config.yaml
image_size: 48
targets: ["object"]
num_classes: 300
norm_position: "pre"
hidden_act: "quick_gelu"
head_dim: 64
qk_norm: true
drop_path: 0.05
shared_expert: false
patch_size: [8, 8]
width: 160
orthogonalizer: "newton_schulz_5"
Rows from block 3 of a small class-conditioned image flow-matching model, named by matrix and row number. Rows with one number within an expert belong to one neuron, the router's apart. Each number is 50 + 12 x the weight over its row's rms, rounded and kept within 0 to 99. All counts start at 0. After the name is the row's rms in percent of the matrix's.
Before each expert's rows are labels from the 100 images, of 14848 (inputs lightly noised), where the router gives the expert most weight on average: "patch colour" is the nearest of a few named colours to the mean colour under the peak. Only what is clearly more common there than usual is listed. The data: crops of objects in photos (Visual Genome).
# router: router (model.blocks.3.mlp.router.weight, 16x160, trained with AdamW), inputs 80-159
# up: expert up (model.blocks.3.mlp.up, 16x160x160), inputs 80-159
# down: expert down (model.blocks.3.mlp.down, 16x160x160, transposed), outputs 80-159

# expert 5
patch colour: blue
router.5 082:43 22 54 29 55 38 40 59 33 54 32 67 40 38 52 41 30 54 37 58 36 48 67 65 32 48 43 35 41 68 54 67 64 46 40 31 56 51 45 53 61 55 69 57 42 22 51 40 43 47 57 16 40 44 24 44 33 56 45 33 49 30 70 51 50 50 30 51 32 53 64 49 40 54 38 37 50 40 42 38
up.0 096:46 81 50 65 19 53 50 42 55 33 50 56 49 28 50 48 45 59 50 45 64 51 45 49 37 41 24 42 60 51 47 42 56 61 52 52 46 60 50 44 47 49 29 57 43 55 47 37 50 72 47 65 28 35 44 44 50 56 46 30 76 50 45 24 54 71 53 33 56 62 53 54 46 67 42 29 70 41 70 32
down.0 097:51 47 57 44 60 70 50 63 35 62 55 63 44 66 35 50 62 43 27 54 44 59 35 48 54 67 49 39 56 47 48 73 43 48 48 40 51 51 33 47 56 35 61 51 48 66 47 56 47 46 69 49 56 64 52 61 29 46 53 44 29 43 47 69 57 42 52 56 54 48 35 53 52 09 64 56 42 54 55 67
up.1 096:55 54 54 34 50 39 62 78 56 58 58 42 48 43 55 14 56 62 50 70 69 48 52 56 58 57 60 44 52 51 44 56 57 48 58 50 27 45 44 41 47 50 64 34 67 60 30 32 50 50 26 72 51 40 25 42 52 50 57 37 37 51 44 37 26 62 45 71 67 58 72 41 45 45 42 52 52 26 66 51
down.1 103:37 45 34 56 55 55 46 39 41 38 52 57 48 52 57 70 48 39 26 39 53 53 58 51 60 58 40 51 56 48 65 49 56 52 43 62 71 57 70 37 53 53 57 53 59 27 52 75 39 72 55 50 32 51 51 50 37 34 35 60 50 51 57 46 46 54 34 38 48 50 63 51 81 39 42 61 51 52 32 55
up.2 111:41 46 49 33 40 34 71 56 51 53 44 64 48 44 39 62 68 72 64 53 71 60 55 56 57 49 52 34 53 68 27 35 60 62 35 71 26 35 54 28 45 68 59 34 65 52 53 32 50 44 48 48 63 55 44 58 49 54 56 36 68 38 62 21 48 51 53 39 49 54 61 49 42 76 53 49 57 51 63 52
down.2 104:51 68 51 54 58 60 58 53 40 45 60 67 19 57 67 45 40 58 54 43 35 61 48 66 41 39 62 57 42 36 57 51 67 57 41 31 41 57 59 63 67 45 40 63 55 50 65 67 42 47 51 70 47 47 41 51 39 40 50 45 33 55 52 66 61 28 55 57 69 25 47 51 60 12 49 51 37 54 50 63
up.3 098:53 46 75 81 53 55 34 39 53 28 33 62 48 53 54 64 60 63 74 48 55 58 40 50 43 44 58 56 62 42 33 59 39 51 49 46 49 55 66 66 55 39 71 49 57 57 30 67 44 56 54 50 53 45 65 40 41 53 67 51 54 47 54 57 57 42 72 49 48 33 25 41 55 28 65 64 21 40 50 17
down.3 087:71 71 51 17 57 53 66 61 46 58 67 45 62 45 35 41 63 44 57 66 47 45 64 60 56 59 48 37 64 49 50 54 68 37 40 44 55 48 57 08 52 59 55 46 57 31 87 42 73 48 48 61 51 46 35 72 40 45 47 54 72 66 33 53 56 40 38 50 54 59 53 57 45 51 49 53 73 68 40 45

# expert 10
patch colour: brown
router.10 106:46 44 60 55 51 50 43 41 67 32 57 34 57 72 40 52 46 59 53 80 54 34 41 44 53 45 34 64 37 43 53 16 35 44 38 46 66 47 50 61 48 51 47 58 16 70 63 35 39 43 45 46 62 45 59 56 30 46 59 57 53 49 46 66 50 61 68 46 50 42 56 51 52 45 43 67 49 49 52 56
up.0 097:60 51 58 48 33 72 59 43 51 31 53 66 50 52 49 52 46 49 20 47 52 48 48 54 59 42 49 55 44 41 61 77 63 27 45 63 48 44 59 45 50 47 75 49 45 53 35 43 28 71 50 36 36 71 46 49 40 39 47 83 33 41 45 22 79 34 52 44 48 53 68 58 38 31 76 44 51 40 44 41
down.0 102:49 71 45 60 55 30 57 41 36 47 50 41 54 47 60 48 41 49 43 49 48 56 39 61 51 47 59 49 46 56 44 48 36 47 47 74 56 50 46 47 58 69 48 22 51 69 55 53 50 54 59 41 50 40 45 56 47 58 65 47 37 57 68 91 26 64 39 50 35 53 33 50 41 65 28 69 62 36 58 63
up.1 089:47 42 40 53 41 46 42 35 49 52 56 50 65 54 55 57 27 60 53 33 57 54 27 36 57 62 58 89 71 44 48 28 40 52 50 77 62 39 67 63 48 49 42 52 57 39 43 65 56 43 72 66 42 50 56 47 52 29 54 47 55 52 43 35 56 48 49 48 53 31 57 46 50 51 46 37 38 52 49 27
down.1 095:39 42 44 62 55 45 52 48 56 49 45 42 29 54 57 48 61 45 62 51 13 39 69 42 44 44 34 21 50 53 42 74 44 40 61 23 61 84 57 38 44 45 59 63 49 57 43 36 44 54 49 39 50 33 45 54 49 49 55 42 50 54 55 66 59 33 55 56 65 66 47 46 48 57 28 58 50 54 42 83
up.2 095:62 49 32 53 62 34 35 68 45 62 20 52 36 58 72 70 55 50 33 48 57 51 39 44 48 58 39 21 54 45 57 45 29 37 50 69 50 44 36 48 44 43 46 43 37 43 60 48 49 45 37 85 29 51 22 58 47 59 37 57 48 61 65 50 50 53 44 41 57 51 45 35 73 48 50 66 32 57 38 54
down.2 086:44 42 34 51 62 66 74 54 53 52 60 49 55 53 05 33 29 39 44 56 48 58 41 24 59 50 46 44 43 40 38 52 36 47 34 58 42 34 61 62 34 66 70 48 46 51 56 42 40 59 43 33 33 68 42 49 56 45 57 39 31 47 48 54 21 56 55 48 38 31 82 59 41 50 26 28 63 56 53 53
up.3 104:40 56 55 47 60 38 65 63 52 49 80 52 43 51 60 45 30 22 77 41 59 65 50 57 65 71 35 48 50 50 40 44 60 64 62 50 41 35 54 57 48 48 51 48 42 61 39 40 78 46 48 34 39 50 55 52 44 48 42 49 72 52 46 38 26 56 48 55 51 61 45 63 69 46 53 79 64 69 59 50
down.3 103:62 53 42 46 50 63 43 49 45 41 36 47 27 35 38 48 56 21 50 45 55 36 66 55 52 53 57 61 43 37 56 40 72 44 51 50 45 66 46 55 54 59 38 43 52 26 58 31 41 41 46 54 58 46 09 56 57 46 59 55 56 39 66 52 51 47 52 60 63 42 73 72 63 46 57 53 39 46 60 56

# expert 13
patch colour: white
router.13 123:37 63 35 46 30 49 59 73 55 54 40 54 25 47 71 59 50 33 33 50 68 67 41 62 36 47 38 35 36 43 44 34 44 56 71 40 42 48 58 33 55 62 45 47 65 48 40 51 57 52 40 64 30 49 51 54 63 50 52 35 43 61 47 49 64 55 46 56 52 51 40 22 68 44 57 57 48 53 47 49
up.8 096:46 57 60 64 43 43 56 42 56 52 31 55 45 58 49 52 21 49 82 58 34 65 48 52 45 50 39 52 62 30 65 50 48 35 40 52 50 65 40 76 64 54 34 49 45 53 18 53 54 45 46 28 50 65 47 35 37 64 48 57 52 55 56 44 46 56 23 50 24 21 41 66 52 44 50 66 56 53 50 50
down.8 085:32 68 43 42 50 57 52 58 50 43 50 51 47 33 58 56 50 39 57 52 28 42 47 53 62 56 60 46 40 78 49 58 39 68 51 29 38 47 34 50 43 49 54 36 64 26 59 50 39 58 35 32 53 35 27 67 67 49 35 55 42 47 33 59 65 61 68 47 48 51 59 48 45 50 65 43 50 51 31 66
up.9 080:46 58 49 37 55 60 49 51 40 41 42 63 49 36 59 32 72 15 30 39 49 58 54 51 56 55 42 54 28 52 68 25 47 56 77 34 37 44 55 61 42 62 47 39 54 59 40 70 58 43 49 53 61 45 67 56 59 66 54 41 55 72 46 30 50 68 56 65 48 60 60 32 63 51 48 62 55 40 41 58
down.9 095:57 34 55 39 60 19 50 55 44 61 70 32 59 45 33 53 41 50 72 77 47 46 49 36 40 61 51 54 60 61 42 48 58 37 24 33 56 48 56 62 48 42 46 52 59 33 68 51 45 49 40 53 59 47 43 24 38 29 47 53 34 46 52 65 31 36 50 41 48 17 52 58 53 49 64 30 52 55 70 46
up.10 099:35 53 51 49 66 68 48 46 54 41 53 53 68 32 64 55 52 33 42 68 37 59 50 51 44 60 40 54 40 80 57 42 39 58 49 62 49 43 32 67 49 29 61 39 21 74 30 39 43 41 49 58 38 66 64 59 40 44 29 68 63 54 46 35 51 49 43 49 46 44 35 69 54 71 48 51 50 70 65 44
down.10 102:32 65 58 28 57 51 65 41 47 64 49 40 46 50 52 64 42 67 53 33 41 39 25 56 59 43 53 50 62 48 28 62 59 50 65 44 68 39 56 40 50 49 34 40 50 35 70 43 56 67 67 54 57 23 45 52 70 40 51 36 50 46 29 49 71 48 26 47 46 63 52 47 49 51 56 48 50 36 50 35
up.11 097:35 65 57 44 55 59 50 71 49 31 50 41 43 48 58 52 54 61 47 55 54 84 63 48 54 39 61 34 96 45 51 70 61 53 43 49 37 70 44 58 53 58 49 41 72 20 50 45 61 50 50 32 26 61 50 10 37 75 50 54 51 30 50 37 67 64 37 45 47 45 50 33 59 43 50 54 17 43 49 47
down.11 104:67 42 67 48 64 84 25 61 54 43 62 63 54 26 29 33 52 36 55 71 40 51 46 37 48 54 43 69 21 51 49 43 51 61 56 43 38 25 49 65 51 57 47 43 45 49 47 44 48 48 62 66 53 42 43 39 69 57 39 42 60 57 48 44 38 56 56 46 57 58 50 52 33 42 34 50 62 42 67 55

# expert 7
patch colour: blue
router.7 097:54 61 67 71 62 49 62 40 56 54 54 52 39 40 40 51 54 54 42 59 31 56 44 44 45 57 41 56 42 43 37 66 49 56 51 49 40 64 47 45 19 25 38 61 77 38 42 44 52 56 65 51 44 55 52 56 61 44 60 45 55 45 60 43 60 55 46 56 72 71 38 39 56 56 63 49 45 60 59 57
up.18 092:38 50 43 42 49 49 54 52 56 49 61 35 50 38 35 44 58 40 48 42 47 45 59 48 80 35 85 54 42 71 33 48 54 34 59 71 29 57 48 41 42 35 41 60 83 45 45 46 34 51 67 50 51 48 45 53 49 43 46 35 55 45 54 34 52 48 51 34 60 66 56 52 39 43 37 37 36 61 31 51
down.18 102:69 31 77 59 43 46 35 47 41 36 50 66 40 43 85 46 43 63 37 55 47 51 39 45 27 56 50 60 51 34 75 49 31 58 48 46 50 40 37 50 46 51 49 37 34 56 48 41 54 57 37 40 37 46 27 31 34 45 48 53 42 49 44 41 61 39 43 34 20 32 57 58 52 41 76 43 71 39 46 42
up.19 100:52 59 63 64 45 67 78 38 42 47 58 41 27 63 47 61 54 28 60 43 36 37 68 48 61 28 52 48 51 48 56 63 52 45 32 56 44 52 31 50 57 36 51 58 52 32 49 49 21 47 56 38 49 38 44 56 45 28 37 62 49 38 58 61 46 51 62 34 44 54 59 54 50 42 52 54 55 49 48 49
down.19 096:50 46 61 71 68 38 42 40 53 59 58 37 75 48 58 43 66 50 46 63 55 48 34 45 48 69 48 69 28 50 52 49 43 30 62 42 45 61 62 67 38 55 68 45 53 51 65 52 72 25 48 43 51 65 47 42 60 49 82 46 47 50 34 34 53 53 40 51 62 42 46 38 47 51 50 68 39 34 44 50
up.20 109:46 50 71 70 35 36 46 56 52 55 50 38 51 46 42 61 34 59 28 64 52 32 56 50 69 61 65 55 53 53 60 22 30 57 63 67 46 72 65 49 49 32 44 52 40 21 59 50 55 42 68 26 69 51 47 50 42 50 52 57 64 58 47 25 47 70 65 41 48 56 68 61 44 20 44 56 49 23 62 49
down.20 099:50 46 48 41 69 54 62 50 56 52 47 44 56 55 58 43 66 46 71 39 43 35 29 60 39 48 74 63 77 35 53 56 55 62 31 29 60 32 37 54 39 45 41 37 48 73 47 73 49 47 50 49 36 53 41 57 56 42 46 56 46 56 39 91 59 40 42 63 56 27 57 20 63 62 42 45 59 88 50 49
up.21 113:45 56 57 50 51 52 54 75 68 46 41 44 59 50 45 40 51 50 77 65 53 61 56 55 65 50 39 61 85 65 40 49 60 82 60 62 49 42 42 45 59 55 56 70 42 52 51 58 50 61 55 51 43 41 33 25 42 48 53 51 54 45 50 53 51 61 48 42 32 34 50 40 41 73 18 38 72 48 08 51
down.21 095:58 52 58 36 49 48 60 61 21 49 43 47 47 59 43 29 67 47 53 48 55 57 51 37 50 63 47 49 53 56 54 54 35 54 70 41 48 47 43 68 45 33 53 44 40 58 62 33 49 11 59 38 50 53 47 52 52 65 53 51 41 50 44 54 46 49 49 81 46 39 51 48 51 44 89 58 29 62 85 55