python train.py --image_size=48 --arch="uvit" --norm_position="pre" --head_dim=64 --qk_norm=true --kv_group_size=2 --shared_expert=false --patch_size=[8, 8] --orthogonalizer="newton_schulz_5" --batch_size=256 --weight_decay=0.1
Rows from block 3 of a small class-conditioned image flow-matching model, named by matrix and row number. Rows with one number within an expert belong to one neuron, the router's apart. Each number is 500 + 40 x the weight over its row's rms, rounded and kept within 0 to 999. All counts start at 0. Numbers have three digits each. After the name is the row's rms in percent of the matrix's.
Before each expert's rows are labels from the 100 images, of 14848 (inputs lightly noised), where the router gives the expert most weight on average: "colour at peak" is the nearest of a few named colours to the mean colour under the peak. Only what is clearly more common there than usual is listed. The data: crops of objects in photos (Visual Genome). In brackets: how many of the 100, against the usual share in percent.
# router: router (model.blocks.3.mlp.router.weight, 16x160, trained with AdamW), inputs 80-159
# up: expert up (model.blocks.3.mlp.up, 16x160x160), inputs 80-159
# down: expert down (model.blocks.3.mlp.down, 16x160x160, transposed), outputs 80-159

# expert 3
colour at peak: black (79 vs 12.2)
router.3 083:458399519492451495480466568487541442517542444488544497543461530485435446516445474456571428474590467510496440542590497482552485512475409413507464487545521404530492497424407473488519515479495572532460476486540462505478471486457520463476485475
up.0 107:509418481473494502562362523501525372487584511473513530524518514500533544394572601480491519504509476538531481532533481503505486538528526529605423486499459457502469453444560503480478516521494497502494430521450479481452478456485452493474513559
down.0 096:554546528482506483495511487538513498468465501514528489524477491441534479542488488510505489451511534518532538486455475486548544537503469470433579489466473479489522541571449561525518527530475518433481476502482456498536511507549494489543457466
up.1 107:509422496552467414481449486537521473475465496429600470458532499473571482506510511486484512477438522556479452452495522473497541547433469475479509593502598501550476497473435504571525510492486488499538444553490494468575509527529609505546442501
down.1 104:476504457490498545489506504552521561500461515440407437481440491500581485485528517559489524492517483524581495530537499496485424528554552507502433491511518470495516503518510501487564485519510443550516500533467472505502502468455509456531569448
up.2 112:541485542474477466437488435505456501490499344424485561617537483498475453530464589499439477472542480478485519504512482488535464530498518541495508500497531479407548556522421532505522499397527519437563550542457460625493498487426547498459480475
down.2 109:429500484523490517530489490457509446536462519524516429365462484506583515467504439554521473603556504498502472494437496493483551485516464538505549496527537535540446462444523455497498529562495503532371473501517485414524454451538490501535495516
up.3 088:463554510554498469434453503420448491564489435459479483514501445498491459481408468499500539513520519406474501532494522539467500431499462542506579538447546521497524463493499494508506529473511581485496490503525478456453457500476583424511506510
down.3 094:553471506512473586493503534475517487423496523507514532501470514471489505584508496468537398536452506559524500458472509507525503523456442521524475467503478484545461526571541527496499403532558436509479500386467548494579549498527471512461433458
up.4 084:583505491471533515461453496480530522426579530496549513449492477566489482523439497415470488578534516544524494610498463517449486481525524542502499503507506493520567549517483521508491488502552553484509521476489507479572509539453486516491482479
down.4 090:482551485527502472496504472520508537547470550491479555499565493536526562466551464463571519487457525487504485430492505510508469477535534473531503495509475521517498491424527501496469546505495472442384507535459520458451438503492467498512519505
up.5 105:505469474493520581568408512467522481533440473553456475504549515409471522500542409614484534527549500470452521513492554462465518500534457532498506516476526479487517519518480499549548527528510497495490467501516416440515487489497517502576456563
down.5 101:491525459516496417466513513565488500521562527415540540473468520548527450499506601498518468467519576521516456492530468517469492523476531517534505484526497565510525555484498512374500517492480477561463497501526526502514477547524498535451498431
up.6 088:508480475496487507511409461487470561540439491516598495489462415517487501491515496514455533514547528405457492468490555501552544521524495496507493431542557491517573469532441493464491511493378501493493557540427533451518435573445460472557531552
down.6 085:512495529475541394512534549569558434489526506473471592519474529489565460481489467513510519494490450530528532483504506504465497515564495501387538517487502524520465456484471510493509459502501368532495489411528412494484560461530539527483528422
up.7 102:506501538480460474489543458455492548490469515517527580490496471561440511487496594539558508532522491469506537531517517515514477494479539488552405492538511512470559439458413499508569507451450441484432486509541498504485553508556497662510417485
down.7 108:452492567558567592510482499544569514480486499435451372498570496534532494523522408518492544500516524532558483517458485507541503501504557498525528498455490503507486494501519464452454454565535553523482466497550496496536490592452518418441550536

# expert 6
colour at peak: pink (40 vs 9); orange (27 vs 1.1)
router.6 074:516530472508416482470487533451475499547531576505511511547468517524549454492506493411527519513506476524474505435466538553542477461532546439409553479444458436449503501561486525483412535540528503404493533496429440456503538450435453490505454480
up.0 107:507516447449549474511496550496519500505499498558489510430543479546482524498474505404456384471490461497455521504477426492496556497509434502504505511506584577530476479476501561517586426466405460463504521497539394458536525514526479461473521427
down.0 101:449457480520482538557475518520559457501494526501504486534501503457491572569577518554486500561465497585542500465455524506587445554556526462492498454492464415543502568596437499494453525518555471472503522501517574437509572516494555603496506501
up.1 113:561517445489520475492563517463492494625581507526541502522477551495506470531513576496474505506485510470538490463486501480503490432485531463484488502450431556535476537448498494487539533466483481498532558500472513462502497551428546496402523567
down.1 105:500520481475498562517510514510539491401488523520435499392511506503498522426478471516496526549529515592498502500501558524457487501502398507518477528510501496449507572524502581492377481503530456497565483517498427573551492500505424521493551480
up.2 106:506519479470524499519468505565494508590524520615493518510462523513376544586486524525464502530470533506544425560434508507450550421486387495464505497504540489540513481423531553553456519516500452544510514515517430512452485475518445538493551463
down.2 109:530436490525468551507561483474504495472438444499526460528500516564559421412493473495519487421577501507483479514548496505529425517498509508501482463432505548543506486509463463504505460496492511357535484547503446581563547544497566551507557596
up.3 108:509492572460455462461487513499557416484546550461553497525432497535494487405482485438493504465500507469484499583488427493502509509550497542469527545487493555598541474470455435470495523502548485583545552511490511503466430523474452501539458501
down.3 103:440560446467460432586480507510413604533502494492506542422509510502521495577562525464526515584509483479499417473511510556457448453576446490473480462507449484513478515465542545497479441453473443422492471469582450496568513524528497601455554471
up.4 111:534551492528533484455480450456491522454504500512499594498511486514543461469506517508443495516428500545521471443485475509496516525575605535455463541567489555547509597501578463537501591513451632497516512535510500436477532467537524458464522569
down.4 106:532624500499519455462495568522494445475461551524514463485507505498483480503520499487519488509519461488521596586577522466503534507474483486538465468492516490485468497521516525477445394462507463482430515487498483510502539456460495530493553473
up.5 098:513544492396495482463535471508446489431490503524522527502518504479530487503518468504529494517527516491513518485476560549494472531489584501503504435590426508527498483542527496481486420489435482452568498565574442428526492405549480494492508478
down.5 098:451508458558472475468521520479468540509541507445536519519507567537404502486516502477479487535504519599464572580508500456530533533491475473506538455467554418513480481480505445512528512499478485565457518417482491543543536510423496472490491516
up.6 103:549485525483540522456504497502534542524426494447506549525538557460542498427514491529490494501528469534435430514437491548487517547505466512521390531523593483503487494457436473529594552509497454515490508536500440509528553509528481553499520507
down.6 097:487515534476500499505378428523520446477551517494462440448463472519527362567509500394524491488525537465526486487509551503514450513494549450499553455546466474509505525531530530496517433583464513484486472502508533541457535501525516434513490391
up.7 114:501590498579570429459508570562483467512530462526471475516521503455488481505505517509489415558498516450469489563497496479430488453500546538492536507593480513502578419450489516569485460520457479554449507471507469496423510484531501510491568454
down.7 106:476482590485470498544475486480495491491439525463568507480528466520444596508500480467478514438496509527550514469506540458530477516512472484589448439474507506506464535525490512453525512484479486502506469562525510559631502554516546470578469543

# expert 13
colour at peak: white (89 vs 4.7)
router.13 123:456544448486434495529576517513466514418492571531499444442502561556470540453490460451454477479447479522572467475492526443517540483491550492467504522506465546434496505513542501507449478538491498548516486521506502467408559479522524493511489497
up.0 094:509479484490553470494536473533504475508499566583437568454526501497463518510516429493445486509545551525552520427513503536533540478529499461508570599484525497489508501527551492505390480496518511480497499528566501455518542545520502545458565490
down.0 109:484461527474485535502494505471409515494531582566527558473551546501503542505565571482481456477463474485460583464502469449479517419466488459430500526518478395443483549500502544438472537469592527501532536501485488498467520413465420439517491501
up.1 089:510504502472513537509496502491519500489494534442533583485558495491502547475511461500391496511503502576490531470524465458500484519577522436498493484511420529492464482502524526447487473499462463514481522559503400491485507536517483541566540512
down.1 090:537493464444501524488493405533539575560490493537487538545545453446489520525558487497457391533420487512464523463512493431541515456554507472478572496535471570508490506445488505481589535480492483496474509548461523497502412548409527534560480500
up.2 108:508521514483457530466491537488509457529486519521532473506524534479546483474554535480520496508476471554509538493545475537503498450462511456572522509443527461505384493500492592534421462418557496529579512448530498496510596444529479492530547574
down.2 105:496498521474503526514506494540524494532437495448530608451474433501561530503557506544534458567475504532507517472491484547410519478502490482485485440576475506534592468491456445524530482545498443444557516582430500493537387546515470515551517544
up.3 084:523462528441467517556494490521402510498574559501461461558454542445544545445547475509542493526534480504435532491468547462488455585517453557440549485452555543456530534466477543519478462528508503389529516500521528459477504505488490461516462494
down.3 099:533507463556519487564505430381550506481475508460485511463529416526536547475524508596494499506520457499454497483527507477502485514421444522466529537460544463481494468517459372497592544457511456550484433522592574523429425528522458454463496482
up.4 064:415454406487481573549530508513492457495450455435491541577536467504514440467549512480464566526534561505438492402496463518541537510492564485459490498507524453434404530505491505444465484450484507415501554450442485486524508512447511519520518418
down.4 079:502494497464475540493556511442468481430566496505560550499511511536477418550533509508461454482464484502551408498550507457442482507493566483465448516437425434539579583469503509548504516476525551486559530541506459570514582460507526545507544465
up.5 087:526525472418465487492455499439519543597499499571502535474501474516448455566490518518515548592505462502485565497506554493431501527437454514450549443400483505514467513474483461452548489441452516442516561502498435506442457473494447535511534533
down.5 103:515495500474427554509586533514439530532456459469510493479507453428536487508468437503509567519471473500462610507523531501513505517513549479505506539437525505457493528478473501466491513497511532534528454494510512620462462496490457538543396450
up.6 092:505516433559534465475538508537413531425503523493495479513465507562494521530406575459515455467502430499488552516546531528497517476512449483482573477471436465469520440523535501503411525511500485512574489490518443499469489506477473479513486538
down.6 099:476503503518521522502524541531525474490414435515481501527485573533549510472557510509503518451441560549507462501471609496538512470535529518458446457503543483484499451498528466447514492500513394508470505493425531506508500491519543573550539534
up.7 089:515535517454463517502498579508460512498480476477513447515452528497527531475512458477487468450504477518468610475504481463544447475506582501446545442384531497463517540468474497488427460521552419519517484525497484524470469457419412470502516520
down.7 116:507491524515480454480513558463444488475470476444496523535567489583469489490497535481492568559461463433505505512422579542457602492433463486467504480471528513541505516459386515582472548524519519539442479461444409527485452469521549534480422537

# expert 14
colour at peak: black (97 vs 12.2)
router.14 095:430503552512545501505438519490525485537539492454526495538438485520495462550483486530480526493547568459420469555436459460468543546462465505541529497520581562500537514498482436545565539550557491540506514535536528577518504548480531523481515480
up.0 101:500491506473542458473436507553533513522483482557586453527451420459502427496510432492538443529526456493492478530522498478489499491441577474481525497472490416543498464539522518512499407534466492497525505486507559476485434522464472481487533540
down.0 107:486453484516501451455521444431506531548459511504355541492518473520571515539507454465458425504507498508509499448476499552518475510509489439561503492460477546482493497504463485476473509556567502476523541461523422516530511501563502523473532498
up.1 105:508452555472520520454523501588458477489492483461474551396449478504489541485540528552452475566455514503515573528480464517523479555473489514520519483611454512573522496503528541463507472481486513500461553523497453567564487522440552453474487483
down.1 097:503519459514517433519504495504428435537518502544461476544460579491491456527547513412496531479462450497541516452569495470523426511497499507557463499463440482481438461507543497444437518525454505480493520593496462504515553491576475584532536455
up.2 111:533536517437473490488539519485480537464482538446466569461471491511466631506481505493481581516501542492440536486559495435563450500491495479414425532552513384566585523478496538499511483495535471452456464450465515505478435500516492487464489462
down.2 099:508527488442550482529518499420545500514505430446513484540485509532499501492557477501505511521442533478500513503388473468519455425547525537460554406541470475515472531461505542473517412497465472532455520468483523395510552430530494544459477460
up.3 095:573532439504518519513501441466415580455478554586485502538553525566535578398489442509519469487420415518442489516505530522496455488420501580491501523487430481498502619585528531512468498473494418532502561529516475490501466461491500467497515471
down.3 101:420546574469486511478498449520523443466518462419575500510576489493411436522491567550462527532546492434461485471506537503499483507470522529529519506545530497548430435413536473488513503507540597531491458495538500506502469475540480524481466475
up.4 072:511498483513478475450492539499536497484528444531497484479581522571479520488551582586519504510433465546505485459477523529435523496518530460498421477509496585399546492505528502464514558446484505389472514422481483502482519474500474515530499470
down.4 074:515551456345541541495505420521465454484485516483503487525521535495502492452490495522537489515514530424541497492500477509530413446497473500468567509530537436491506535515507465519543516538518508492518454528572487541448401510503540465507614506
up.5 080:463489516557424500435511459541489488444496511468503506477454505495568459570438470556534548480513525571487445490531501497478545464442425525481476521533494513576519523417482444508548437508487528457421593479418552574490516538461521554463462535
down.5 104:549491463430418483482501505528516589483510545634479518454513442550494501521608461494571549476542524492468531555546499534517485442574562486555474485485491521515496488526536510484485491455535506517488542514460474459560477484484462437542530433
up.6 103:508509586494524539512547472504496426414485522467536578500473485492495492491481517538550513479486431516551487474491516496548451418488554528413518506487447535496540408506517496413513505464553495500459486540470492622478529554597527491434492512
down.6 096:493473509485448489485459506459466447534434445448520462484592481503462580579502628448445445482556465535518521504507564467470459514504442462549480457527521477552484531506510538513601539533489534523504543429474479451483471450506493566515458466
up.7 090:532499537499497515553445429499511453521472493415477504548579507524480488499505428524514500488495467465506499521453486466450489523459505572485476507467495475495495537512448464509570468460565533447477557480569584509480403483474533472484460459
down.7 097:496436497523467500458507533471486546415583440535561473428496519520463515503497498410468433474460480531485471483490481538582417471636525465520510458426508512529493494573501513524424466513549470510427482500499497516462527468458474499534473488